Weights of a small sound classifier.
Training: nadamw at rate 0.00067, 12900 steps, batches of 128, held-out accuracy 68%.
Data: trained on acted Russian speech (Dusha), 26041 training examples, 63.4 epochs.
Rows from block 6 of a small sound classifier, named by matrix and row number. Rows with one number belong to one neuron. Each number is 500 + 50 x the weight over its row's rms, rounded and kept within 0 to 999. All counts start at 0. Numbers have three digits each.
After each neuron's rows are labels from the 100 clips, of 14976, where the neuron reaches its highest value: "top examples" is what is common among them; "peak in band" is the frequency band that holds the peak. Only what is clearly more common there than usual is listed. The data: acted Russian speech (Dusha).
# fc1: MLP up (model.blocks.6.mlp.fc1.weight, 768x256), inputs 0-255
# fc2: MLP down (model.blocks.6.mlp.fc2.weight, 256x768, transposed), outputs 0-255

fc1.537:466485503492536523575553510562438521469557594544534551480563506477428488493554525564465584438499497463536488532522520433483579591551483501452434533446411480551578508511521474418419495505482540420375440486514495509560496630535528493410435436479503543473447498465564486484508451536546475584521499496548585417479471532606505395533528462548572533491502491484525473505359430454480461463476538420441588417512569497548540503547451476488562514532455415409459550567490452548520492455605487387521499538449484535441490520538460427582492555538486421539509501556502479428550540583413454503496560426508454498466574406448437538567613435483485453492472546522442490502515536464618481549551548463496507479416562450481530579524477457509538447517558479586515572510532493479409532450446509
fc2.537:420509596479586527513522401487577494548490448457419458547496531426557519491507574481548580554557491500570479365495505525497592514557468494578571497449461465470476485430427566450538463566590466612416489499473441546556545473533483540455487536475450481473464509575503424467480458469534479536530457490434461483475561560471467546490472483516521457526494514450434466636453576518447513504450433479556490450467529530516536564456562524494468529474474466551438479520516563502509554581481441500556460512540547568518452419563516527554403473468491555558464565449501584380493467597531420524560559508447486638465496503558585435418543459489461537443518614517412444516512486491449436528509572412479464507491585411474444602427459512502474484448503476460459574614577521489496521480436483
top examples: emotion: angry
peak in band: 2000 to 4000 Hz

fc1.80:512546473457493497459548474535567434435553577537511542467512476477493383495543447447488567538506519481582484563530469546497438550517639492510446534453408566439564515477519513498435560526434514491494469447537495479504482498477478501400520508459502461502489490481518471456510499490521430524491577534559536569548526503561564442531461525371490519495551512507545468514541521501422580451460589481513551460572558586510509499543510515480502438477514582469474605533473514576563456525545513463477440456635347552374431516514511412428510581521498466517450453466507495505569568414509575467498579564527508454461492462555483389440498461428467509403595487480497542473372557496535465485462478528469513550411499579653554447458501453516513529438516487611506508634538512428492524473513431
fc2.80:455517445424420481424586434516512502428414425510468560497501459438480470417570487506454529509502512484420528572550448524533532521473504616478497480533525511469426583453553502530537458480519484493516551550485418452458552462530491476540525526466481488574525484536422453467507507557488517510435428562531571553444469502511464531495455472516483388524549508464434502461452442620403531521494497582494539570545416511519541532535569489463480410642562442560547543491572518444530471565457510416445421453447453469476519513519576569506519448492463500524515533511417459478468532445481518494522497580531541579556578609479545455528508585551422515409530491462437541427487413551480513487486473518422504429503501508638415441588526471490437475590539452550523529520491603401455499612397426
top examples: emotion: neutral
peak in band: 2000 to 4000 Hz

fc1.454:466522595466530516485554462510561432434566513486496528477532446477541380447595455524528580519498478511538451520417494490484464594484514505480475534433367469441631397553481472441485552508492524519535484514486489529468474535554498561422445591430501542524476536509524462544516457453520365510491519436588504586558585625478566451554447485454489560546556438483545420514488570471453487550477572450487575436566598435529532560469459532464575472525464581484507667568455510541529449517535482569557458517546466523476425514498486422456508527576518510521398497364508495473559550518520462535479525497534477475443449488430564534524521501495479510479511559512522465505443592458511507475470412468507457495393433562561543456410495425551458555514486470562505532621499434479476553505453505
fc2.454:400471591401486451523522452474543406572544404475401480548528574496588438494534506438586496506530450409514465464429558545543609495550479509579547496491597482514458463521431553471481441481545455614567567566427511505508510442510519527534519598457499496580514548548442462484487479574508487418510440516573482576523496466393479530497493420477435450508502471432387471584459501494441493460500474526571524530503427511470416568549575502456462528498538459521482519480467483405469551597465530461589509444526563596561443398493512607567434468452496577482417461536509540417561480474507456431503444520444500530476470504510514460515520554466483518462574524528463484482472384424448543455528512509484433452552444539512486511453468552517435418525508587609427520500560563517523559525466492
top examples: emotion: neutral
peak in band: 2000 to 4000 Hz

fc1.183:512570521503511589445615452521533564490488594477511494463444561520493508520550543519423540494467443505462486544513508502503505596472461525507480571541504511486538463603571528465475489511438474388418442443487474551423467582499546543550457549455519565492485543371540409387514438393528434489523462444491527446449544496599542495528554469558530560435511455551485504519477490490455553459402534446438555544511467470490488458526386580436594481515456485448535581491450460524477451449578445497467568565577466381498444468543452454531509544506516390492552448527512467488492569518534517514537446539534492410415462419486488421640564540503537456565522553532477456529435571460483478594377463572521477400554488529527504430567463516446423446451516433480505559569498496470515538485480496
fc2.183:497519522567547519565478521470507528533458557510522518461531505504432526483585515566399513492553515560483547597500546364426471454477498489465529481437435512510525378538506519507400549552579473410441452431564488563505477575474547505491507573510553544516531455543600406539455518465512422468504589412437533419415565527522508487597540490512564552493463491516483501479505596421508473556486478417433533443473572401462447467495451450473560461486442489485455464513536445488454456448561458499459583599450523541565589610529462441536446524446502413499543461480429421496520521602547464542509588484540543461481496471510518482479647522602576468574448538533548517521453553518500424561396483507509452474500552533406503526579455462415550485519459435429467520477559446532509530482468535
top examples: emotion: angry
peak in band: 2000 to 4000 Hz

fc1.215:542584513536549602463664393513506506519447585485560495479459594520522525514528528539397525550527489459440529505492499476483524585514483530448480560491457514456496437552577526499484481518449454399430471409493507563379453514518517524534467542515496525531466550399597448382497447412534502449557518425485530460485554441589541522548568517543521539429508464531473478510512449408478484501434530468439498477491496426520436429488414603477539465540406477470494526544471475500486450461592453500485577508591517380532463505542464417510491541494534373475541464465486488504592534492552510530569455547530475465462485394486533487598538510531577403565513498608540424525456485475497440602471454575494508380514430520476554453554457511465409474447496485530554578525505542467526538508500493
fc2.215:462525499577508574508483469517517602482481508521537494445474461479425496464595548555409523448505478611470497577544514465457469485413458518491533568447439494506540436530490499492452589530578483414420440496587496482538518562488515510504458533543554567465606476499570427536470475404466432521484577444482498445418558547550502524568548509560575561462433519561494504469514596399532460571483467475441511496451536423456524499446427530477551477444499504516480527470519492518475474461532490493400597616450556464526542580462432428488543466483448432509612466478481453517401510569511452582512546468589512460492477527459512504517609511619539455587417578433560544540490595501501500570381468510531460470553551483444430500558491436435493552508489398367492498502527456518546512487475558
top examples: emotion: angry
peak in band: 2000 to 4000 Hz

fc1.293:474541616503539527490604386490498457512466560503498511469465548529512502543495488461517561577563509476428527470440406452502524625528461565467494516477434483426534515562495488440487533587523465493478462437559511569375391507541509534541482495438536484517563551501561474409495494445505477428641547463501519480470614459578551463576544508561436466519488381499482483485485569464387482511471515436482500483496517478525371429516389577468512445552429534450452601630485467480513479545558489514601534509485506444543530575496480401535536476493544397442485444472498474458605550502519508483519469525534485476459487367508556499567587529533558417559554452559508438563424506476469478580526497490501521520429447517500564415504500571423472488476500547560474451526498520490543558492454491
fc2.293:542444450555447506479476475556582644480448495500505449471488502493441515544514548478471519537458482638491467557528518558566410591479459508480511524506470506546527548496478552503443507518520482488471456546554456455508497518449550511497494449493548501399533497521518473451455387403423484542512610560527484496483513525574467510539568577558518552408514571524504510532560565465583542509539485536475580505501521487532574531498434598356466447500524569535558518432493564564499523481494496460424542524505520474496551518409527492449584418527443474513561443443480455511407463412495460560447524452563462491528478563462514528477456338592464388458531548418500484507519512547538558558477525550468512545526611397487418478545578389529457583459495409406451522450532540523478425436442497
top examples: emotion: angry
peak in band: 2000 to 4000 Hz

fc1.549:413501448509469524596533456510510516429577586581629602490533479484378499585487546502483639548500558507539544427555395456484543473488526511402462512406385454526551568485471389401506551536475569415454482511540510454536557530554457472456407444474503490488440489496549517484488509557533494540563482500556565434501483485613557425478486508491559493520484507520525532462451535555413414519452529474421458453501587529557522445464422441579545497526476505451416539545471534508586460476573494515418536513517492429407407549502439435512485513514503405427545513499538484463582558577421413519522564488558515518493613481581473465532576518512479482499471593510460488474466528467568495527554456484532581539416515498555548548486521456495520535395496479560537521533464541499511506533486489
fc2.549:461517589543645482467512455492533530556488508494517429495505556438541632491475553426492506535559454545543522410502486506534549463548509510595592491474440496587448542436481559479472442497567507516377574398514464566504550495496570516452489554547480487472478525525586457448414380382565459572568485487483493462489599435572524542477550484511548431548502561404451518562474551538505472521477404478541522426492582474472556484519507464460445444514445509578417425526558577535520541462576420426575531446570493460566480390597471495492466443458500465511493552470501478446469515543490498480529579540495486564463523417594590485468557501503516551460506542522472484512499457502470374564469494459436508508450583492519511489482475532470507535453438443401499468548535566435464522514380526
top examples: emotion: angry
peak in band: 2000 to 4000 Hz

fc1.446:470461448434526467530574500510474383461449508618465517483595470481550445468531488483553473515528461451460462476546496432490479486532514475417404457521459495454506505504484536411539442555496536544527536452496473471506509472494504421417410529324511508566426478603415499566453448564505531556508559423605629556531476494518513427530521528481458438571526458433467467465489499493433483505488556520473486503540496574517465471571500515590493467526542577484500539611479436512538425514518485510556518468513435578494465487507510507496404539519415497528432472441501549473597536604561567543526509618464501502489582472506560550515503520446540534406512494554480491483517482433587481459485411432523562539396452508493643466496503467550490505608463585667510435541507529542472513486476537
fc2.446:463497517467505465512563420464433449465506452501466536538472530601510488480501492568493526559527571455406540518450482487564552543552494546492564526500493479413424605483482450522591550453595482538545558542472592519510486403521435485488495410582416494536534519543485498544537515548511586482492429532485448581424494411438483489458378486468484420525379479443531487442476488597449627534490480508556441496488516503531473503466591483453470564505497503439457488492597515456540564518475550491517419408463460518554453597474538508510552398387551610428466576544397546537536432508446473500460488544515528545540464497487545574465501524523553502517493593490419473540477475576484500453527470520467596483439453522610507475580564490422463503449473545538499487423459623529613471548484495
top examples: emotion: angry
peak in band: 250 to 500 Hz

fc1.50:429498612522492572506512415514558463473583554516553480460512494497489399436543571521483602527502554546533480527541444546465496543469514556561471499363411477527597400596513444476483543512485533523506450533516458526538511544509468535453448507435531527492491519444459431400522515476468367523444461452572527510521510698518514496535493472469503544555609383489560435546508517409461418576504534473508498483555539485516513479440419518537521484509429506500543607633408554537492487493495575533592444593476496463511482495481497428487559542582512498477454537410526470443521540518553401509546503476544455399432482481408471462572538481520401483484485498482517474498491532413510542464442504487511424463405467565479523517425501471565473541558549497482488509568443448455460588506506491
fc2.50:430602574506533411526501436480609393540629520477425558492541518411554488472585454472578545460627420443517502434450500558452569477510557592519525506460459431520550475482417494488463498500533470514445537465461442546463493508528562517532477628511504514556460516467499426430462478474557420434525448510556501519552548540516538446527532450450512524536461462407328447611450587500468483448496494474514521476526515517511402504527496465503527499466483503543496543577546538450521446539535485514590526501524536526530485417511469453492399571508554468480445464484559570387599543490583476445566517482506473520423532485544567461495541576445439497514598541558431517540423466418437455509446476462462442411500466565487520526436425532466452467517449494542510502538515583475507561548422470
top examples: emotion: neutral
peak in band: 2000 to 4000 Hz

fc1.361:453463617524446590606499450527581447480558508496508483468570549486511431469573560552493527478525545570494466539486484540483459568460479503474503497396399511513577358560510402435481519499488537503510437564508492504556506548492469534429408493428563530517479543506454477490533492510474392495510497429633539528487562648500495499529504513467493584551583404471569506559497543463481437601523512482489503455570571443518458517472446579533514472516442530462479596619364528559519499564504525586581503590500485479463496551418473458451539480552500521499474506398586529458521559551520430584516512448516469375442477490422436514552491457462409470388490483509494514525472550453504548472454440506498421448404474542550511535418513464581508493520498560485524480532469471499489572505498496
fc2.361:462543553537495392550506453461615454565581504445450489537537558462637560483525461450619506535581540437468493451445565554471547467548500520467530472424483444500455472468426492521445525501563448483498564467484480556523534504492524555508492610504466465609475516532550493417438494435584473360496483519513423567553543466411499536504534502496524495467490528466348442589509564552518487535542517436474526447484478437427421560562511444448512476550453512618492483459566579408510480592545476512544522466496581582624532466560527507478477478456540492470437499497483505460592463462604454409533524463514443506493496480500577511436539473516483449533489567605499505561417435491469479539414521513474434424505475595437503561529454540470484470492439474554457468486559579496535499555426475
top examples: emotion: neutral
peak in band: 2000 to 4000 Hz

fc1.466:457496569512538552532417465536583555488528530525498476478518525510541468553486532473561548539458465486539432406493452557456528510468475481554496531422443494477497491591447438480536514444542526479488386504531519512464552526494431515434483454500532521438465554471499482523456512524455482551551457532489547444503509591534494531468521476486458489472502443548506559542507619464473409525427533397503447415477536522452541491506427546609566550329491497481463481564436508482477580518557505557580436660484524429459477521510429451483601480537506470555579470498655594456498506509586473500514468405460586520470471473559442394596487499454516514490514455529462481683496541468547527540491448456601497484439467499555532544404506525519537568411482539490430456514498404521531505395516517
fc2.466:608554502551549507620451474395547563549492580466496469550510573601462630589470476465432522525549535584518570516537530499586442496491494468513560470498396471535427491518510532508466528562495434419457449409514548575514507520475467504451529448543465471443568498449607509475465472444553504440555583524436464511479521430490483554415481530557596480542470480546537549490508465506558563511472470414488463398483617496450481476502449483469550545577405498494545455536510525499441535425491505515454560500537496488513514508535549397525466457427609486399557522557508495519538443520479449447421574514546518496542525470511464451430466389477475465501500497545459522481539516600534461606515478489535552523451594367441519597517455429436438457475497436417539512461557471510541406490544478
top examples: emotion: angry
peak in band: 2000 to 4000 Hz