python train.py --train_examples=26041 --arch="resmlp" --layers=14 --init="torch_default" --optimizer="nadamw" --gradient_centralization=true
Rows from block 6 of a small sound classifier, named by matrix and row number. Rows with one number belong to one neuron. Each number is 200 + 30 x the weight over its row's rms, rounded and kept within 0 to 999. All counts start at 0.
After each neuron's rows are labels from the 100 clips, of 14976, where the neuron reaches its highest value: "strongest on" is what is common among them. Only what is clearly more common there than usual is listed. The data: acted Russian speech (Dusha).
# fc1: MLP up (model.blocks.6.mlp.fc1.weight, 768x256), inputs 0-255
# fc2: MLP down (model.blocks.6.mlp.fc2.weight, 256x768, transposed), outputs 0-255

fc1.422,203,219,237,209,230,226,201,190,195,216,243,196,195,226,247,205,231,202,184,247,210,202,134,200,220,216,189,180,175,246,177,180,151,187,250,207,192,194,183,167,164,207,214,182,181,185,231,204,232,200,151,200,229,225,193,240,232,208,165,188,203,217,163,202,143,147,168,194,200,208,219,184,203,236,197,198,219,202,191,200,197,194,227,127,164,238,148,216,185,200,216,155,208,198,165,246,247,207,180,207,240,163,177,267,196,278,224,181,200,228,199,187,210,221,221,230,161,231,262,210,214,193,189,190,188,205,185,89,209,183,196,211,158,202,220,184,207,216,168,197,116,177,247,233,198,151,178,142,174,177,218,237,175,169,213,198,184,171,271,178,206,198,246,214,250,152,134,148,148,201,213,163,171,228,187,221,203,223,114,189,235,199,214,243,193,184,228,216,207,195,206,198,208,173,156,194,216,165,176,205,160,223,183,106,250,249,213,184,227,206,255,217,196,201,191,195,201,169,215,164,218,194,206,233,160,232,210,197,169,188,192,239,211,234,211,179,151,199,180,183,199,136,211,202,195,222,194,242,199,134,196,195,247,179,161,198
fc2.422,220,185,197,242,222,190,233,165,247,191,221,255,230,228,218,211,218,180,204,223,209,189,177,276,244,226,219,125,206,159,145,210,175,186,197,207,183,242,192,166,150,170,157,178,195,150,209,212,210,231,162,212,235,170,166,192,185,186,145,176,188,224,231,228,146,171,189,176,227,196,191,229,203,224,218,232,189,178,183,195,184,225,178,188,245,169,196,241,243,215,162,172,181,217,160,218,251,235,181,200,226,161,185,232,158,195,189,261,202,260,200,222,247,196,159,204,232,247,201,268,173,189,182,209,244,179,235,185,187,175,155,186,170,182,198,204,142,225,206,250,170,191,278,245,179,201,200,217,188,191,186,173,146,165,201,160,180,198,225,203,228,164,236,230,212,155,208,169,227,193,239,177,205,216,163,227,181,184,151,219,238,202,261,229,208,189,161,208,253,167,241,169,216,237,202,198,211,186,198,246,223,227,174,170,188,266,239,196,233,222,216,162,172,198,178,221,208,185,214,211,216,166,263,190,143,194,200,173,181,175,202,202,195,161,214,193,176,240,182,231,154,209,171,139,160,228,186,192,260,137,231,187,211,202,179,257
strongest on: emotion: angry

fc1.269,164,235,211,205,211,183,239,195,170,195,191,160,191,238,209,212,264,226,192,263,206,189,144,169,223,213,206,178,218,227,191,240,168,194,173,253,158,214,153,169,185,194,179,146,209,249,196,225,194,198,106,174,190,204,208,219,185,198,129,213,174,224,220,200,175,172,218,184,186,216,224,196,205,183,228,181,219,219,186,194,204,194,205,207,198,232,225,175,175,216,198,146,213,240,185,215,234,241,177,265,209,178,182,245,214,255,245,210,201,237,205,178,224,184,275,207,144,215,187,194,188,189,258,132,208,153,212,123,180,215,221,174,159,195,255,219,200,192,146,234,166,172,247,232,203,166,178,198,201,142,222,254,226,192,168,202,174,239,242,154,219,189,224,194,186,198,148,184,188,208,229,147,188,213,203,191,197,231,171,175,218,223,193,241,180,199,254,214,251,180,187,201,248,175,218,202,203,202,199,279,230,208,245,208,201,234,225,198,193,225,259,199,169,219,200,184,191,181,188,189,189,179,169,206,173,213,215,196,195,132,164,236,225,204,200,176,184,173,158,197,279,184,194,210,194,274,154,221,172,174,172,206,261,244,156,226
fc2.269,178,207,183,212,222,150,226,175,178,215,286,255,211,185,180,201,152,202,209,225,174,175,227,242,156,221,192,203,230,195,180,197,150,213,179,190,216,252,219,242,213,192,228,203,235,230,231,211,159,205,171,178,193,160,162,148,176,236,237,174,183,159,251,164,202,161,193,225,220,184,181,213,231,200,200,224,237,202,201,265,210,214,210,173,203,177,219,190,150,209,165,158,190,181,184,217,202,187,204,198,240,202,226,227,217,194,186,246,200,193,237,163,223,195,164,192,262,200,133,204,203,199,239,205,224,184,225,211,160,204,218,224,201,194,183,242,146,265,227,263,188,200,195,207,156,215,230,202,255,250,193,158,211,264,213,169,191,223,182,196,175,183,195,182,172,258,211,196,256,160,203,217,230,184,204,146,195,177,192,226,198,199,191,230,216,165,156,204,179,264,182,144,180,230,183,193,217,220,224,224,242,222,242,209,192,171,150,172,162,223,160,205,207,188,175,256,200,183,224,261,196,208,235,122,167,147,195,162,188,187,293,164,223,138,207,185,174,171,208,178,223,202,167,137,189,176,167,199,214,245,188,164,189,208,148,173
strongest on: emotion: positive

fc1.196,119,214,203,194,198,226,241,237,195,222,182,181,176,205,227,238,266,246,175,239,232,184,172,189,238,230,236,213,161,236,229,215,226,170,196,230,199,253,199,183,187,238,176,176,222,222,155,182,210,149,123,187,218,233,193,210,194,184,138,167,236,212,196,195,156,158,219,182,207,217,209,243,205,224,250,189,203,174,198,236,191,199,198,219,179,206,184,241,166,207,202,174,232,230,164,216,215,246,191,237,258,148,202,189,180,266,230,172,211,209,190,190,244,187,235,197,190,196,154,197,198,158,227,178,163,127,222,136,206,198,178,217,148,187,250,193,198,185,181,198,191,165,233,231,170,237,179,176,158,119,245,235,204,211,177,230,181,195,222,197,158,181,243,177,173,216,224,179,162,242,227,136,180,223,180,216,195,218,133,165,234,188,222,218,195,186,257,240,250,145,162,201,260,226,218,233,202,206,175,233,173,237,196,190,217,267,218,198,165,180,198,178,209,228,184,187,183,175,199,178,232,176,231,196,206,208,222,199,202,130,209,227,224,224,237,226,177,191,167,213,248,176,214,206,260,235,211,228,219,221,150,200,233,234,195,218
fc2.196,205,212,206,224,261,154,217,199,179,172,245,225,229,211,195,203,173,169,218,193,216,181,231,295,186,209,208,167,204,199,170,199,195,228,197,203,164,208,211,199,192,230,188,231,224,212,209,231,172,192,187,194,233,134,213,102,196,187,205,184,178,183,257,193,185,146,214,159,223,188,197,229,291,168,186,220,196,183,197,233,281,170,163,187,184,185,217,232,203,217,168,147,144,218,216,240,240,187,214,180,215,196,210,243,122,210,178,222,182,207,210,169,229,171,193,161,279,157,159,234,240,168,176,245,187,197,221,185,161,208,214,189,188,181,213,190,232,246,200,229,219,173,233,163,177,225,200,177,232,165,133,173,227,238,251,245,225,180,231,174,151,220,222,185,205,199,195,208,206,155,224,234,231,189,163,172,153,185,188,205,213,256,218,208,218,170,160,190,204,193,169,216,222,226,209,192,216,251,227,218,174,253,248,196,184,211,197,187,215,204,170,175,235,205,149,246,218,205,176,246,168,149,233,181,176,184,175,194,176,193,273,196,223,196,219,204,191,213,202,216,195,188,166,166,160,221,187,196,230,287,193,191,183,213,127,192
strongest on: emotion: angry

fc1.657,150,209,236,231,216,255,246,210,190,216,180,206,217,213,245,194,243,194,205,230,221,194,205,222,211,186,232,213,218,205,152,204,176,249,254,183,204,187,162,204,192,219,225,227,175,216,177,211,180,228,136,186,266,234,226,220,222,174,158,202,165,198,142,216,196,197,166,164,227,130,220,195,211,289,222,196,220,162,187,201,126,213,192,155,184,204,139,199,218,179,222,166,194,219,205,242,212,201,193,192,248,157,179,234,226,266,169,175,217,258,169,257,223,191,226,229,145,194,211,205,166,161,197,242,208,166,185,207,203,190,226,226,161,191,245,142,205,202,173,233,151,230,196,185,207,221,146,157,233,167,213,281,174,220,246,182,214,205,211,145,208,257,241,237,191,186,146,174,204,182,249,201,169,227,142,205,214,215,187,214,196,221,174,214,199,188,232,229,234,164,214,229,253,183,177,180,147,170,157,200,162,243,198,161,242,203,235,191,184,171,203,196,209,227,193,214,215,217,233,167,220,145,231,186,218,176,190,216,210,138,256,153,211,235,246,188,164,206,191,216,186,191,168,221,207,184,201,248,227,180,205,170,206,185,185,223
fc2.657,201,198,170,173,201,198,251,161,179,167,229,244,207,191,185,225,186,144,189,227,222,198,183,234,174,218,211,221,160,181,207,185,245,260,214,219,248,242,237,174,229,185,152,205,230,179,254,239,105,116,159,242,235,175,168,187,172,161,260,154,188,168,217,219,205,186,231,208,235,191,204,218,222,173,173,192,168,172,229,265,230,234,209,180,254,169,206,224,150,204,151,192,196,196,186,248,217,218,179,183,220,174,195,222,196,242,179,223,203,155,209,169,228,197,210,218,273,186,175,210,232,199,216,178,166,185,255,210,181,217,218,210,169,198,233,229,157,243,185,218,222,143,211,160,167,226,201,169,226,175,118,165,231,263,216,200,207,194,183,211,131,184,196,215,179,244,180,249,233,220,192,210,203,171,222,185,173,205,194,158,250,210,206,213,179,204,173,246,225,205,144,169,189,241,246,225,251,189,206,249,215,199,221,187,185,202,170,183,172,237,165,215,216,169,188,235,186,213,186,232,195,181,239,169,184,155,197,173,200,170,260,183,192,189,219,201,187,153,201,184,227,203,173,154,159,211,157,195,214,229,147,189,169,217,204,151
strongest on: emotion: angry

fc1.135,200,188,187,201,165,195,184,175,175,219,186,225,181,253,178,206,202,219,199,203,170,141,172,188,180,262,147,218,170,234,166,194,225,219,223,149,225,183,189,154,147,181,233,158,189,197,219,191,238,168,189,219,247,249,163,209,203,162,199,140,218,187,192,237,221,184,138,243,237,150,135,158,148,235,232,252,204,203,229,214,190,225,221,164,249,195,175,216,180,242,153,206,168,163,144,237,204,215,190,191,190,220,203,181,260,194,200,185,264,233,113,210,166,252,192,159,203,210,236,182,206,178,221,159,201,200,211,198,232,203,160,259,203,239,189,210,219,228,222,169,187,194,213,247,209,181,231,219,197,223,214,191,200,211,227,216,221,202,203,244,213,178,225,260,169,182,193,188,228,243,147,229,207,194,217,247,214,187,174,236,242,184,194,208,177,187,155,211,248,197,160,210,170,209,176,269,175,214,184,207,221,157,194,196,196,212,187,222,197,153,266,201,216,154,204,168,200,206,241,183,187,253,230,192,205,140,189,173,183,202,200,218,147,167,230,246,152,196,217,152,208,265,186,136,197,179,245,171,205,190,190,161,222,150,211,216
fc2.135,176,162,205,194,179,179,211,131,167,207,277,198,162,216,209,230,209,250,191,255,223,146,180,175,185,231,177,205,233,266,195,207,196,217,216,188,213,169,193,202,163,214,216,205,205,234,220,155,214,172,177,186,213,227,142,248,204,185,196,160,241,260,229,240,207,203,188,211,208,135,215,219,219,231,197,225,180,156,200,206,139,230,209,221,209,228,249,222,160,178,183,184,211,196,113,197,161,214,189,244,182,220,184,219,283,163,239,164,203,222,182,210,182,224,224,253,186,167,199,155,236,200,244,190,210,170,204,195,257,167,181,232,174,234,218,193,196,211,236,199,152,169,174,217,225,184,188,189,252,220,235,201,185,245,172,230,212,218,217,195,238,204,169,207,205,191,219,208,224,208,210,237,194,165,204,227,247,186,203,220,190,192,151,221,169,143,234,182,218,277,127,214,160,244,164,232,148,162,189,186,191,217,188,153,192,218,140,217,175,186,208,236,204,211,235,190,184,188,194,190,239,206,206,160,233,155,203,158,233,149,191,224,137,205,231,184,176,141,210,233,233,205,172,181,229,158,246,240,232,202,188,162,194,181,182,156
strongest on: emotion: positive

fc1.268,156,238,149,204,175,232,209,217,181,203,254,193,199,236,275,225,192,203,179,169,223,193,223,194,190,194,270,238,201,224,218,217,195,203,183,217,179,277,153,192,175,238,219,167,246,213,177,172,231,180,189,195,163,211,158,183,200,173,201,203,177,202,130,173,148,152,188,213,199,191,210,205,190,211,278,195,165,215,193,218,189,213,206,192,120,182,138,177,190,150,180,210,147,225,180,247,185,183,214,191,214,161,215,152,247,277,228,180,197,189,187,203,209,261,240,178,188,207,211,165,201,188,211,224,182,223,146,186,209,238,194,185,230,199,222,245,191,204,131,180,222,228,205,234,194,181,166,256,205,205,214,256,128,200,245,204,159,165,194,162,195,176,162,219,202,171,234,170,182,193,203,172,173,200,208,273,220,195,181,209,226,182,134,217,206,204,201,202,191,220,153,205,251,191,147,237,199,205,189,185,189,184,152,230,188,201,226,177,261,189,226,188,211,233,181,124,179,136,198,180,210,205,170,187,229,247,224,225,190,217,211,211,149,242,200,217,141,190,200,180,217,200,234,206,207,209,270,244,204,241,154,184,214,214,198,211
fc2.268,199,232,260,241,253,210,200,223,206,172,182,186,246,201,237,190,212,169,197,223,270,224,238,230,181,180,191,224,188,195,219,232,175,231,157,194,174,156,200,197,211,195,229,185,192,192,205,233,217,248,190,178,181,182,197,220,215,204,194,212,194,145,202,172,171,167,245,128,188,224,255,216,168,222,199,187,200,191,189,158,202,177,196,213,156,226,182,235,155,229,196,175,137,254,187,188,162,228,209,250,157,229,225,206,228,222,238,202,184,201,242,179,195,241,240,201,159,176,203,164,181,156,179,199,237,234,204,178,167,182,225,167,161,244,269,135,186,181,166,223,212,206,179,189,207,181,145,208,197,246,201,245,185,229,231,156,185,157,266,164,187,243,154,199,177,135,240,245,176,184,244,154,133,219,234,186,221,224,220,193,198,199,169,217,166,236,216,184,181,190,224,210,209,191,207,184,183,193,176,164,123,208,178,285,208,194,190,211,267,234,217,146,141,235,254,170,207,218,194,192,195,165,182,174,217,197,217,210,224,197,204,218,166,247,218,189,205,203,185,231,258,206,211,232,159,227,205,204,161,153,177,196,177,196,215,264
strongest on: emotion: positive